From a checkpoint of a small image VAE: encoder activation squared_relu, 10.7 epochs.
Rows from block 3 of the decoder of a small image VAE, named by matrix and row number. Rows with one number belong to one channel. Each number is 128 + 24 x the weight over its row's rms, rounded and kept within 0 to 255. All counts start at 0. Numbers have three digits each.
Before each channel's rows are labels from the 100 images, of 14848, where the channel reaches its highest value: "top examples" is what is common among them. Only what is clearly more common there than usual is listed. The data: microscope photos of single blood and bone marrow cells.
# convs0: first 3x3 conv (decoder.decb.0.1.convs.0.weight, 96x96x3x3, each kernel summed), inputs 0-95
# convs1: second 3x3 conv (decoder.decb.0.1.convs.1.weight, 96x96x3x3, transposed, each kernel summed), outputs 0-95

top examples: cell type: segmented neutrophil
convs0.0:123143117131110132150081129174118155132133082159151134127146130112135155136117109131121118138128146118123060129118134072125137107092130121125115113099116162113120097131129101119112120124129136127130135047133069111157123171172109087117132053130156135143136138122152115122108127134156126168
convs1.0:141157136121093124188149123139145118118145106106190132132140128162135132111132146129119123105115103087124112117065116125139149147100125142126143166137145131132129097117134136104147162080096136116115113087128185174145123121099088126150133112137091105123119121118087156062107110099105126153

top examples: smear: peripheral blood; cell type: lymphocyte
convs0.61:161127107096114123116111145110149152112113139180160103151092135074115145144132105107121104139094139092127126124138103081093133153125112162123097133100171123165150118112124102101118099095121134113110118114105136113110128112124051086127124120113115085114143177126115106147075099138129136127
convs1.61:142123125125095119161124129135131128102107130085153132151149165178121148135139133126101126123154124131125147139075136132171097103137119113125150089155058166136147124142126126120116105115147129118127114039177115120152128126145157153164138111130193141145139125123139148173165126131129129104

top examples: cell type: lymphocyte; smear: peripheral blood
convs0.27:113095148129159129137168125152120098109141139096118129136111095144125135123150105141122156120136142141085132153080128106119120115108144091148105124180108085124106145115123158165119133109118090143107099144150118129142120102152120094119134112163081136038159114073114152086129116116148117138
convs1.27:124130124134149120162117132115111159101101142129143126110138127116135165129131101121146130144113154168136149133137141127103099118128143153138126153105100212139137108110131121136136160158167147128129145180095135157120118082050097106109140111123119105185126138113117124139100191161096138138

top examples: smear: peripheral blood; cell type: segmented neutrophil
convs0.19:154114139134139134094141151191126148095139107130143142102127106105151144150124157129097110151157116015126108145123129135115128102163147108125099132124101089105122122092130116124098119113121082130107126132167089146159125137149102141135141113133104143143150114135083137139079140124104144109
convs1.19:131169127138135159126098136099149129123134188091080111131154166128123129121138147121150119121103130118191161120108122143103134132082126125128105135084105142131134147133099129104175167153111099125095123203118123139127124100113136115113120136114081175118126154142136124117179090134149138108

top examples: smear: peripheral blood
convs0.20:114091141130126158119128155136132098124122142161137099202169089086158147157105121128158085133108145097137110155130125098089132114099136119142141131140124154132081104069130131131124112132170160134104148127139140125115135110148127151137125104065130140121102126133103110097103081097152161137
convs1.20:103170124132097134131130115142117120098159102111161160166139189116120121109137105131151124132124148123130097112121156116137140113123134095129154090128199144150118135085119145110069158146170157126146145130200090169139122112132129128108137136109172139152122120123134139163150094155137137131

top examples: smear: peripheral blood
convs0.82:128106125143125105087099146140128102148108149148140108095155112149141136140115127125131097128120120126112149139027141089110104134083118114118163127143126149102128104141113115108122094112123160117135096060146106148087158110105112123163120119097148107119106133158140110133098112129109152187
convs1.82:129107127112176147156135130169134158106108062102113135174119163150123128131137131128114118120138101049110134135121158095114101119156131099125104113107148121120138170127135125134067067113122144116130123090140131137148145183147153123121136162123170159103135121139144140149138139109152111147

top examples: smear: peripheral blood
convs0.35:134110112126131133099115124105145044122125116149116138130142028162137110128109118112104116118128110095128101118156112158124143130149117140117137086108123105110121129124124103157133087056108118113151119129151155093158091104124150102113128149118139143131135105085125128111174126143110138142
convs1.35:126118129122146157111162123127129151160124143130026150101153152112117144126116125129114127126087117111113134130114130148153113097108130098133095128106133122128125086115078130143106125191125115130149133106104149159116128081098135141148137116141156122054127112137077136178129149146132127126

top examples: cell type: segmented neutrophil; smear: peripheral blood
convs0.43:130124129124141128084101137167106164143141129134095121106116154125124150137135110137133137124140097147164118117052104117143104117113135090120113098113106116137164107130105108139105120147126153135139116082165057105079101070146141115141144136106106154150132121133156144086100143123097102168
convs1.43:151133119131107138130137135087104114118146074114154127115160103149122093131137127133117118125118153073136159138107124079076146111146136134128111130127157177155142141150164138133134133100101132133085118120126221148109112122156114121099133158108128101098133110170138134130122081143175127148

top examples: smear: peripheral blood; cell type: segmented neutrophil
convs0.37:114133183138185140131116146127113125125172139134176142149155133124105136155171139180130208147105155134146117129149108115147124136111163110147144141140133121130099120141118164147139129145101123178166165135135151124135103117138147150135154112130100092129180093098139174140113118125133101143
convs1.37:146141132130090098135125122117112085127127146140172156119170108115131134134126116125106140140167162140156152131054125145121138147136122110129149109181096192100132140153188126107145150105153098122107130146131194136100128109111092123096146086151135154136134120127107128110129158116104124154

top examples: smear: peripheral blood
convs0.18:103111111095136139122093124131141150113114129161135118108170159131113118134112087116120107133151128128157148130075115057126081104131116115114115100105107145132122054127085123121097099154125160105150137085141092110122162120105131111146138100141090118137114133124146108177104126121116142181
convs1.18:149151124119105162191137123114143087111126087090109101173138162161150153124127141125093143120157123152157132129106138118150130132115125170120154178149140072115126157102146132103127107160109115112150110173143155117144144179170153127108130129144143168071117102123117136106150138133129136115

top examples: smear: peripheral blood
convs0.62:121116094127119120137106134125130123131144106099146115123149153153113073139102164100114108117153139129111168102088164125134117161143115082109079102105142108102114126133110083103066105138112114108162139074130074148135112149119119130139127131115106190120117119107143098091120110171115142127
convs1.62:127147135133152158059106127142129162113131173130175101099085114139121115120137132134128124119137105113165112128148105092143156129095125139123145097159116104117120114167121146127128119084098095112137125194088098132127108124146156146151125121102117119094123154138155123145115109064167135174

top examples: smear: peripheral blood
convs0.80:170140119140149134119064122160105118094141123124089129155132119127104100133133093120076129138158104129094155099104087111115063099122119123119141125175123144095131135097130111118111116132136159116154086129098132146158128109123098055099154126123141149097139113130109128136128124146154111083
convs1.80:113144120143132138167060113135094138136158117106147109081079129107142174129123137148176122155154130106109127132112128127139112132200130168143141129072096160114117090136152147129118142097134146108133149098112162130164124111140136112095136162109142110163133113132117110135101123169140109096

top examples: smear: peripheral blood
convs0.45:104161123139108124080068115049133117135140098125090126080130131164139117113119137118140108118138086150098138142069163094133112116149122148131135116134093165107124118135100136158138143132118138124147110086138140123085124095097121125193110141148127135160140127108159135138105131139106124156
convs1.45:134110132114125144152124127149124173118116209147145111089154162114118092133135119128126124121107168110161055131190122147142124126084127152126137115130174118128122123135104138122113142080131133119088147180148123149113119096171177140120111132119143092097136136129118107144160137124137143141

top examples: smear: peripheral blood
convs0.86:101130140125132141119132135111121112107110081160118083111157055138102126140119095122103106109112127082113084121158130182130110095160119178116120117141100083127143159132114125123129079069144112120135118096114171109110101142119146103145120134123158105139127109128108113130118135076112146149
convs1.86:147116133122138157119122132113130106135178167098128125140120145104109155129133143121141130125138058148167186111118106093116152126086135132123104144153139123119141112135170134112156085134107142125094126150196126134176146087153141146124129138137123180129136128127109126154174110163165124082

top examples: cell type: segmented neutrophil; smear: peripheral blood
convs0.36:124151113135133119130122147081122097173123084129119132174172074131136108130096124122168103129112165138137119110152141130126151146108111103104175089121186127102093103134086111122135067116137107114133146137123151136103098108101152134175108129125140134097100115130140139129133096127160079136
convs1.36:109118125112121136110127126174151104103125103125098115119125158150115076115134143118101140127130131093177107118118137147157147111115129121120131099170180105145144133152163123119121118139114155118120139087094096122100126156168133128152118109081178102119141141098189139121150172094104143186

top examples: cell type: segmented neutrophil
convs0.11:142144132113127106140191129110117100154110132125099138153117126110132148141136130125141132129117118085148096131121127117169116114130127063136144128156146158119132100120112107145124109144139115123137122151140078130028133133113116189137145134118133094084114128122151154108078124083088123109
convs1.11:113123125129110111108138135161138105101118092150098117159109067152118085121133136129145126125124163118068130118122129139119146122136136126124148137129192105120136134119156123129135100142112132130181129100106133128115121216148092163148131081080105125128127118148189143101118122150099134137

top examples: smear: peripheral blood
convs0.74:107126121140103106065108153143154103122142105111111123121177136132131095153126106122137135117103136150102143117070144073101107171140122070118138125140153149118109123123137130124113110136072104127069109103101115125117098128193093106121102137110121159129122122147131141110140122083144113154
convs1.74:094170131128126087160135125138103131190142095149112150141126112147137111121133139135079130137107118197127094132086119125145126120101119175129139120128042154114124150147118140129108120132129150126150130059095076115153129158125135155118131099134171121129143106145106131139119130127125113117

top examples: smear: peripheral blood; cell type: segmented neutrophil
convs0.70:131135161136157136123128137140173144132219133146140072132134149117137139137127156149111100135130132131134110169152136157107122132132153118158133109131156119091155138130125224178105137145151122140122117108117126164115174129131137185111126133133118132119121141122149110117101127134120182133
convs1.70:107123139121114152140131122117105131126146132110073106116120141165127128121124151133132121126115141151083122123130120102195141118127129153130133128086062127175092107142131160123150176161141161133185139152177163148113126128148119171161119134128130118132106124121130117132201124078118138141

top examples: smear: peripheral blood
convs0.79:144139138091139130078122122133164083121133149151115105119135119100107151109122169141123133110107097126137112140119103116098108139114145072136173104125118153129086085105117171168142142148164138140140133150154134113098118112147116147150105101155092129135102116049134131131095069105116137135
convs1.79:112126133135167132143111119153109202177139145151127143111108103162131114128123100139115129119129131112131139124143120116106160138160132127131138131119097136106124145149123142121184101145143161121155141118137093129155133162094124124094134180127188113164117104133108098201122197133147130118

top examples: cell type: erythroblast
convs0.67:146151110142080141139113177122107120115065106111117135136116116104154121196104122108107091215122139126115118111120138129112136129130109121102129125102150146147151127144114137152129132119173142105121092107108116148132097123138115129128218128158113113133121132141144169109140116126117094139
convs1.67:156123129102122159094143142056133118137076103091128116116144123132115138149157136141146157161098110101139146128105106145150144166117123133131123110134083144178152170130143112135129159158133099131161149127117130135120142087125109120131145136090096181130162175110123089128173097097112142139

top examples: cell type: segmented neutrophil
convs0.81:090176116118114113119107118127137158139129074165116094074158157090113112107106148118126127109121127140101165129062122084144125134150134037121151145151111149120112096091118152143075135119132130119112115131109105107139113120148097150124084126124126124103124124097152123133137127128137115134
convs1.81:123112122136128130138163126149132189120109154140132115136113110133107092114123136128146125136119143093159158148158133149145153113153119163126127140113123095093132148138174122138164090119146127126116147074098130116108128196135188148169132139124126148161145119144216130109118101124092127139

top examples: cell type: segmented neutrophil; smear: peripheral blood
convs0.13:108135120114116115078123135111131088133116058146127115157159034109141097127116133113114113113101142113096110118119106130136145100134106097115133152128127116122132155150134116128119089095107071117135134126080126091154116129145175132122127116104182137128135129101126108126144143106130105181
convs1.13:117133129119112114131117124121127127155135166121039101121148171114119101120129120126159135124134090151131133128127106143095122117174128209119152106141083162147123132110154128135109116095153112121120124163145070119154137122130114127145114082108130118139132128143155125141113193115153122079

top examples: smear: peripheral blood; cell type: segmented neutrophil
convs0.33:115118140124127095121118123056122107149102123166127111145149108097114160128144149133110134103085093157121135135093113129112119110127134110131162106137099154138126031145127137152137123088148117142111129154142136106118115043079101148166123114115132130130109138122134116152141106113125119148
convs1.33:128124121124133134157151137150114117127124110139129092098114122153127121137126115132134138138166133123163164131116160126079138128150130142134111131087096111155134123128140125138164121130152181125119149122119134103149142142078109101053134159121133153193128115129111110168128233138108139117

top examples: cell type: segmented neutrophil
convs0.83:119127081136086166133068128124112129131111142127110120138128104113144117136091108098103099119125162153124110107160118136132085140117095132094140147128066179112124112141140095110133160114133118110125143167128163108147078095138136112092127093132092157129126113095121094117167121119110074143
convs1.83:136150123106139142139107133126158107141140111136132123115079128147103117109132160114158135098099137142106125121097131115161123148127112122127084162147162108196119080125103105121150154144104175127105133108140071139142146158132083088144112182094125130185133144084146152133145146115108138142

top examples: smear: peripheral blood
convs0.30:136111128113147099077076134063118032143122165116108121108154108135123163126132126117113097141131138101111089113122134091090112105126128141121143126152125155167127093127103124138140121133109105111121131129126121136121145073134161088172108106137114141125103130113129128166081126107140134118
convs1.30:118116129130144143163118131127136103122114153097147129135148153138127107123115123120134131142152150100164166127052132133106121122121128134139124140056171065132131142134168128143152119106141126136133132113170084141169127151138134153131134167116190138093126106149090139132152156181143139165

top examples: smear: peripheral blood
convs0.88:099145125100121103126092152171133121153141090108110129078155130150098094132119129121123088120180114126121130125129123114117159113079127110102119081136135164116095129172084121127121133136141129123134152099090080183134105107149138081098110093108107162084148136110152129112132122148124100121
convs1.88:126102124141107149168149131137129243124128096096188134121144151110117106119116144130131124132146141093146135137099130127128142120147127089129147140107177122105128177162122134119122144133139124128169139118189158153140110129151158122167135155145146107096133135145153152108116121110157133140

top examples: smear: peripheral blood; cell type: platelet
convs0.49:107109110110145131084171136125138098139143144079092144135141121139149114130117152113096118120131067107157109124106139131151136148125103116110120127161132122119127172111115109175095133149142120124202139096133101090088102128160121106159136149104124143109180129068104151103137122115101118110
convs1.49:120152123126120121147146131165128079154131126157102137199135176132144126128130106144123119144080141164162097120124102149177157122144130163124152096128144106113129113089160134137130125163114124128072123104137143154127113053128145132095141102140099145168106133152157129165153133113128134106

top examples: smear: peripheral blood
convs0.38:118130148134116141103108143032135069167117151101102127137158128145129136144120139138099112116078143118147128125117132156108153122164139128131134121129125110074139111137114132127111084098161142133129126162091132116110135119055173131112123137124159117098108120144092135170135137110099152127
convs1.38:147095131127138134166145128141116101116136077149123151129132194108115123105130129128146112137184116111163148138098094098110154149076112108141153153134178151124118141154142123114123139126117122122139121151131127089145133157204112140168115138133189148126128115143153144113161109101162099146

top examples: cell type: segmented neutrophil; smear: peripheral blood
convs0.34:093142105119122153103097133113105132143126115121049104117146125103140118132090100097101094123149107155122119114179132131121095130131096110111118096137084106110105152129121098113103140151122118099138143050135151131113097107121158104124127108138090158160111123096104088090136131126125097150
convs1.34:136146123112138158141095129121149127123152169106118081105107199140115135127136154122127139110104127111175158124095105100144146123176116159124093155142117123149135085136110127120165125137093138128067143178156158131164134065137128101107115167130136121133127148120108114140165132102160122117

top examples: smear: peripheral blood
convs0.53:152094114139153160111139143165106126152149131168162118116123159107121128135134073116051120119106138122140125105112150084125117110093114090115123135119079102142175141133142071095124125139128129124135161134123082110109127141122094104125151100123140142121149134100135145122125130138104117049
convs1.53:155144116126101139152087129165144047149138092112129121178118108125137101118140094145153130106150125129157096128100094149143142127180130148121163105125128143115117133106151152106108132094113142127134125154181170119108105093151134107112136163119105138110128132125088112157173101098149129166

top examples: smear: peripheral blood
convs0.57:125075142126129142087094130099140050142116160114094119165149122160129155134112109129123109115139093122130086132110128137073132157065133147123150104110170188137063127113123137120128124168112113120151110137098146117111123103159131101130125115121103104123114124136143125106101096126130134122
convs1.57:111172131122136115096100127120121161180158110147125187149105053132130140116130132137128132112096111146113108123162117122140148140122132153119100128118062094094112130162125139115173151105119165136088129098126074140116122144131099150146124146101132100141103114134162146171140123114142124090

top examples: cell type: segmented neutrophil
convs0.73:145119113135112127137093138118123118155113127138079135128143131128158128132126098120093114123148125162094142121112129098112105116096115085110161122147091138118126054169124118123114138156128161115136126147133123119111096098078130137154123146114045117057142153146155121111126118104119082157
convs1.73:153134121110116141129129149166166119101117131099052107136132135165125124122134135125105134116101135114125169130153139141164154137141124085126119107146142126124135137123164126104156100155095092113120139108167176097130145154152124124110131114078199148156143141100158129182139152120079129106

top examples: cell type: segmented neutrophil; smear: peripheral blood
convs0.6:131112115137138143114129130123129130121135134124061027108148114124133129123108129110148115127125092065145039124126127129162109114120125089114144130132142118126125122142131150157106137142115100118139157101138039106127120126154138123116130127134130172134133129095142133119131097116116118112
convs1.6:128102129102108102144155135197136155100130114214107069119109150111132142132123139136086114136148121115105106131129100137094112121127134150141127157129123137100136115109158106152122117120107180137081127146086137177129107147090116138136127084146111103140110129164118133119080155144127120139