From a checkpoint of a small image VAE: decoder widths [32, 64, 96, 128], adamw at rate 0.0032.
Rows from block 5 of the decoder, named by matrix and row number. Rows with one number belong to one channel. Each number is 200 + 40 x the weight over its row's rms, rounded and kept within 0 to 999. All counts start at 0. After the name is the row's rms in percent of the matrix's.
# convs0: first 3x3 conv (decoder.decb.1.1.convs.0.weight, 64x64x3x3), inputs 0-15, a 3x3 kernel for each
# convs1: second 3x3 conv (decoder.decb.1.1.convs.1.weight, 64x64x3x3, transposed), outputs 0-15, a 3x3 kernel for each
convs0.23,094,171,199,126,157,219,141,138,223,149,187,190,200,183,220,232,217,235,292,210,209,201,190,200,210,237,203,197,153,159,121,183,142,96,158,165,129,176,190,156,174,211,207,222,193,226,199,219,204,221,228,269,171,216,286,205,215,259,189,193,282,199,251,282,192,218,200,172,190,220,205,188,183,183,154,214,174,155,179,151,189,139,228,231,241,217,226,260,176,216,263,223,182,217,191,185,229,216,208,228,197,248,163,142,248,157,162,175,114,249,210,205,267,196,230,319,220,215,170,171,215,150,179,206,162,189,242,156,185,182,153,170,162,162,159,178,252,255,203,211,217,215,242,228,215
convs1.23,085,282,199,181,246,267,214,249,255,196,246,226,242,152,245,259,197,222,224,189,172,189,244,232,195,231,215,218,197,163,202,220,131,225,222,162,229,207,187,189,142,140,197,201,174,193,195,226,186,221,151,193,240,179,242,145,203,217,174,242,208,203,218,205,80,156,172,52,147,189,64,125,185,215,197,202,239,187,207,198,175,207,190,203,196,169,206,199,177,217,195,193,193,187,196,220,205,196,203,214,170,147,194,209,212,168,258,213,215,123,162,170,148,108,213,195,144,205,190,209,191,167,243,215,155,188,213,150,201,211,151,229,195,184,214,261,129,204,196,140,209,222,205,198,228
convs0.24,098,222,197,195,200,207,214,219,242,210,238,252,230,239,205,195,240,254,217,254,242,196,242,245,194,266,286,191,202,200,190,170,182,190,155,174,163,232,187,207,206,182,193,151,199,200,149,184,181,167,218,230,147,184,184,193,205,194,191,192,155,195,194,180,211,191,178,124,267,263,165,291,251,225,121,163,235,180,238,210,204,169,182,184,152,203,133,153,174,169,187,194,186,203,195,176,220,198,189,234,176,202,167,215,160,209,229,239,231,186,158,202,181,144,164,171,74,160,181,205,217,217,226,208,205,199,228,226,202,180,211,128,141,267,238,270,276,217,209,212,201,220,171,211,222
convs1.24,100,150,155,132,146,127,112,178,167,203,173,135,114,210,28,134,126,115,238,181,201,200,196,291,187,170,182,213,157,161,192,201,194,194,174,204,207,220,248,204,272,262,239,198,212,256,265,296,243,253,257,228,215,240,262,201,183,209,190,205,180,189,183,199,188,208,181,183,142,184,201,220,168,225,258,149,218,279,151,206,206,231,195,193,235,166,150,196,206,201,224,244,262,182,225,323,178,208,198,223,179,154,164,201,147,177,163,186,191,187,177,197,198,226,237,200,228,256,213,247,218,202,242,190,192,214,173,202,178,253,175,141,254,230,229,245,223,180,191,127,160,239,169,196,209
convs0.25,106,176,172,222,273,219,205,135,101,193,196,166,212,190,209,251,242,243,254,203,212,176,180,217,184,157,123,141,196,178,216,211,239,219,211,186,166,200,260,235,225,286,197,236,182,169,267,231,220,143,96,178,146,121,110,194,211,202,190,171,186,172,160,172,185,267,228,283,307,176,196,139,196,255,262,199,213,145,235,184,228,204,183,192,171,192,213,218,192,163,179,236,228,228,204,144,217,239,238,291,163,115,176,148,221,206,241,185,237,177,180,232,163,174,197,213,264,225,246,254,270,181,211,192,143,116,224,238,226,213,238,264,237,210,209,174,157,167,185,265,246,206,242,182,198
convs1.25,117,209,145,176,145,252,210,208,170,196,155,262,164,308,255,216,163,140,255,172,162,190,195,274,209,214,192,188,227,206,214,179,157,199,205,222,198,189,304,199,260,138,179,193,185,189,173,380,221,196,140,202,156,222,216,188,161,207,224,253,206,183,215,205,151,189,177,220,224,212,177,158,178,214,161,216,162,277,217,215,213,182,211,219,186,215,200,188,200,172,195,207,192,198,224,244,206,195,177,188,177,252,151,195,61,157,210,230,226,269,319,251,207,144,231,227,241,248,140,170,213,222,253,196,193,186,178,221,213,214,150,158,183,213,176,190,316,202,228,144,229,178,147,212,212
convs0.26,106,120,179,133,193,198,134,217,264,232,260,222,230,152,196,171,223,161,125,136,71,150,149,298,214,199,225,135,190,189,174,239,228,211,207,179,194,162,198,218,214,254,251,195,269,208,80,162,248,126,184,325,227,298,229,200,198,215,191,175,212,202,183,206,166,151,225,129,166,291,192,267,167,192,115,134,122,125,226,211,219,260,162,184,208,201,197,206,195,209,210,187,191,232,243,267,222,258,268,201,227,252,222,241,230,135,194,149,293,266,240,206,200,119,209,216,241,222,209,132,193,157,110,193,188,214,214,181,207,215,226,237,222,213,184,199,186,195,184,166,245,204,210,186,160
convs1.26,111,172,166,212,165,240,205,233,334,175,112,187,179,199,190,140,137,161,255,210,226,178,218,362,164,215,162,160,215,209,222,200,171,237,218,232,198,184,168,201,184,156,201,118,124,238,165,176,183,155,304,148,183,79,241,214,200,206,211,249,197,216,190,210,140,206,229,192,258,217,210,155,256,203,205,168,205,294,238,233,305,158,193,180,214,176,206,207,209,215,226,210,236,172,208,325,184,180,158,161,218,201,189,214,155,229,186,230,179,206,214,215,216,209,260,270,161,289,192,173,173,181,321,160,204,162,154,203,157,213,171,160,223,194,277,244,188,204,206,125,197,218,160,336,164
convs0.27,099,239,111,259,138,201,133,192,160,117,204,194,208,244,200,212,209,217,241,212,195,214,266,242,215,256,233,187,210,176,145,217,203,254,194,200,195,137,191,196,196,296,191,211,282,161,209,195,161,344,252,90,232,189,122,232,230,191,210,233,186,226,242,190,200,177,133,177,312,156,194,206,171,263,249,198,353,198,217,277,239,241,198,234,200,215,223,186,226,226,213,150,187,232,188,185,232,218,152,209,208,289,169,154,135,203,208,133,185,188,215,238,231,201,288,190,243,273,236,196,181,239,221,149,177,214,162,172,160,179,177,155,179,177,176,193,201,170,172,230,188,231,230,197,233
convs1.27,109,212,209,194,230,232,166,199,182,137,199,231,228,250,94,275,179,189,209,194,180,178,208,234,170,220,224,200,206,214,179,161,222,175,221,211,160,294,163,218,182,213,142,153,255,174,183,154,172,182,274,180,183,229,172,188,177,216,221,163,184,183,189,203,259,232,237,354,137,239,270,161,221,185,233,185,190,298,171,223,266,161,219,218,230,225,173,194,198,205,211,218,177,177,224,215,203,195,226,227,191,208,219,209,265,227,139,147,245,229,178,214,200,205,264,218,215,265,213,176,178,276,124,198,223,181,233,185,180,215,214,153,216,199,213,236,142,279,206,34,323,169,150,191,187
convs0.28,079,222,90,247,292,303,123,47,84,216,190,260,252,234,246,288,123,186,230,210,201,190,192,178,174,212,214,179,192,183,232,255,254,219,239,247,221,196,173,216,241,272,200,75,128,170,228,238,209,75,170,199,234,131,172,241,234,213,165,175,204,169,172,208,169,205,203,129,110,184,131,90,193,227,261,251,166,179,192,189,242,156,187,239,214,171,176,197,153,176,226,247,263,238,155,206,214,190,191,215,176,194,162,177,277,120,137,183,244,228,272,225,289,331,235,234,262,245,206,192,194,177,186,193,166,192,199,203,205,219,179,209,214,171,160,194,216,193,165,211,274,189,247,217,248
convs1.28,107,220,224,133,190,186,198,227,190,200,149,130,182,196,315,280,209,168,218,190,235,195,175,134,204,200,176,187,205,238,210,200,154,196,222,211,209,181,229,220,169,220,187,168,156,190,187,208,177,235,230,265,258,157,191,190,185,189,199,226,180,183,201,174,197,160,321,243,255,142,172,267,245,229,232,261,193,146,191,198,235,217,205,146,182,206,257,241,183,204,183,226,258,244,208,146,197,198,181,171,238,194,185,178,211,199,228,141,197,226,267,207,193,185,235,272,221,185,199,201,212,223,225,228,175,188,183,185,150,171,197,296,199,213,218,197,200,243,177,206,270,234,195,179,192
convs0.29,104,199,189,226,185,171,155,157,174,219,177,169,192,223,269,263,210,245,235,184,193,197,236,268,213,245,276,220,157,154,145,185,156,140,139,133,170,194,92,189,186,145,164,198,202,160,185,182,175,186,170,169,195,233,235,202,170,227,185,213,196,182,184,229,192,168,138,234,269,212,166,223,199,190,131,197,205,200,264,186,240,237,201,200,208,217,234,219,229,212,227,185,175,165,178,191,195,188,172,167,161,179,127,186,200,132,204,162,247,259,225,232,226,231,272,217,212,242,168,171,183,158,147,154,130,178,170,152,160,156,195,236,193,214,235,220,205,233,214,204,269,209,201,247,195
convs1.29,127,220,217,255,254,197,253,248,189,218,191,147,144,221,165,209,213,142,200,191,211,199,195,200,216,201,202,210,192,188,236,178,126,181,214,183,235,218,223,192,258,221,232,209,208,253,213,235,220,224,226,252,238,242,257,191,237,174,216,297,214,166,217,164,173,221,167,211,289,184,187,199,126,180,162,151,146,100,108,175,140,162,208,207,179,219,230,213,201,214,174,201,230,181,167,209,188,186,196,178,187,218,141,226,280,176,173,168,104,192,147,132,164,140,143,185,164,191,192,223,206,186,222,217,198,182,213,192,201,163,204,240,226,186,208,164,217,175,224,256,248,212,226,176,144
convs0.30,096,216,182,166,216,205,173,177,208,179,124,160,126,142,165,130,133,148,150,123,122,110,128,106,101,107,119,66,254,263,266,255,246,253,251,266,248,205,202,202,208,216,188,199,233,207,203,188,148,192,206,185,164,173,166,206,178,157,183,185,163,171,170,147,169,189,159,200,251,232,184,227,205,191,210,208,180,167,177,202,188,192,149,146,133,179,184,155,180,174,166,178,187,186,165,189,180,167,157,116,236,250,189,246,186,181,180,145,168,182,195,188,189,145,168,199,192,184,220,232,211,241,261,228,253,232,195,198,199,203,193,191,206,213,217,199,102,94,140,104,99,137,140,115,134
convs1.30,073,218,246,236,233,243,258,245,230,245,223,202,251,241,231,256,222,229,268,257,273,212,208,268,222,223,256,221,192,227,198,218,178,191,195,198,177,195,222,221,229,238,195,183,215,203,203,211,168,193,170,164,221,183,176,184,186,193,209,210,209,200,198,214,140,140,126,158,185,161,118,142,126,230,216,198,253,218,227,282,307,261,142,154,166,173,171,158,164,187,171,228,207,207,254,250,228,223,259,207,137,173,217,140,150,192,119,109,173,172,148,206,147,172,166,168,142,182,248,238,217,212,237,233,188,220,219,156,133,156,145,166,183,185,172,176,223,228,202,175,200,203,156,194,215
convs0.31,094,210,173,225,225,173,226,192,129,185,239,208,155,208,200,147,157,207,221,179,208,184,156,153,196,166,161,189,137,163,223,183,142,214,167,194,245,212,163,210,221,125,179,199,204,307,201,204,228,167,252,229,204,261,244,232,213,152,238,233,193,206,194,183,153,164,189,154,243,263,164,245,191,216,163,133,153,184,242,201,248,212,173,220,180,217,211,171,223,159,196,195,186,159,157,179,200,146,191,190,162,236,191,257,125,133,216,105,228,209,232,217,213,286,223,239,233,240,161,163,191,141,212,218,184,209,192,230,219,195,246,215,227,202,159,203,225,222,215,183,187,194,192,224,190
convs1.31,107,209,241,149,262,168,138,249,194,250,189,216,218,234,177,237,181,198,225,172,183,228,256,222,241,216,205,181,185,211,200,160,245,191,205,211,223,190,172,194,140,315,136,204,192,138,182,160,224,184,185,301,188,207,151,217,191,222,215,188,201,177,224,203,167,161,255,207,169,315,144,241,296,179,209,174,199,204,216,205,227,265,201,163,197,215,111,199,205,209,226,193,197,216,188,227,226,186,210,184,201,231,171,233,168,257,148,169,148,241,201,202,211,180,198,203,199,154,214,196,234,218,149,264,224,223,207,197,210,205,236,152,214,215,212,233,199,218,182,286,140,200,174,175,282
convs0.32,091,88,102,134,185,258,136,226,201,127,196,160,158,189,196,174,180,197,220,187,131,160,169,221,214,209,288,204,121,176,130,140,175,156,164,175,167,203,159,208,173,188,193,186,187,225,91,182,158,121,120,130,253,227,227,163,179,163,229,204,190,197,201,205,193,91,143,162,171,195,227,223,269,287,134,146,200,243,282,244,303,209,157,149,176,215,181,177,232,191,153,230,201,156,210,223,216,183,162,186,148,206,204,186,215,212,263,212,241,243,247,214,244,248,310,225,241,217,201,176,213,194,213,211,207,185,214,141,151,175,230,228,178,250,224,221,195,184,270,183,224,186,161,176,223
convs1.32,105,253,163,198,235,160,230,225,236,205,219,159,188,251,160,206,170,167,231,235,242,222,260,251,225,242,189,182,249,216,217,194,168,198,219,223,224,149,235,208,226,321,199,105,140,189,138,170,161,281,248,224,139,135,174,175,226,195,195,293,193,194,186,155,227,195,194,127,164,131,248,183,188,243,204,174,161,147,141,199,232,188,185,174,179,203,235,214,195,227,224,222,249,234,232,242,157,208,184,158,181,205,185,214,261,196,124,194,147,154,184,178,207,221,205,197,140,184,183,196,206,164,199,185,203,133,195,228,178,166,208,250,270,168,267,183,229,142,198,157,239,170,163,288,108
convs0.33,104,211,160,283,329,185,253,181,157,217,206,227,153,229,150,173,228,184,132,182,219,217,164,152,193,189,167,218,219,240,167,222,176,138,224,200,162,204,213,285,204,153,212,227,166,201,183,224,225,172,153,134,178,68,99,138,148,199,192,178,233,222,215,193,226,241,271,257,125,196,217,172,215,161,230,224,86,173,146,231,186,176,172,178,182,208,187,205,189,151,141,198,194,168,200,238,202,212,216,182,220,172,215,191,254,223,170,178,242,195,216,185,151,230,160,206,172,178,150,158,179,182,196,244,193,190,217,260,288,231,227,234,192,218,171,109,196,200,186,225,291,222,229,197,203
convs1.33,103,159,123,141,212,82,168,213,150,177,205,221,199,224,244,218,197,232,205,227,178,227,204,74,209,205,209,213,187,170,193,228,196,190,189,193,205,193,224,203,241,266,244,170,116,197,229,232,262,195,99,200,189,264,204,216,219,173,156,193,200,225,228,215,222,226,161,123,329,206,190,209,172,241,195,219,252,148,215,212,205,228,188,237,152,130,193,185,210,173,196,209,214,245,230,158,215,244,233,199,231,240,217,168,94,172,205,166,198,213,230,207,164,155,196,200,257,174,217,209,183,169,142,200,215,227,199,220,240,151,177,246,193,170,180,176,168,154,149,281,148,215,189,194,243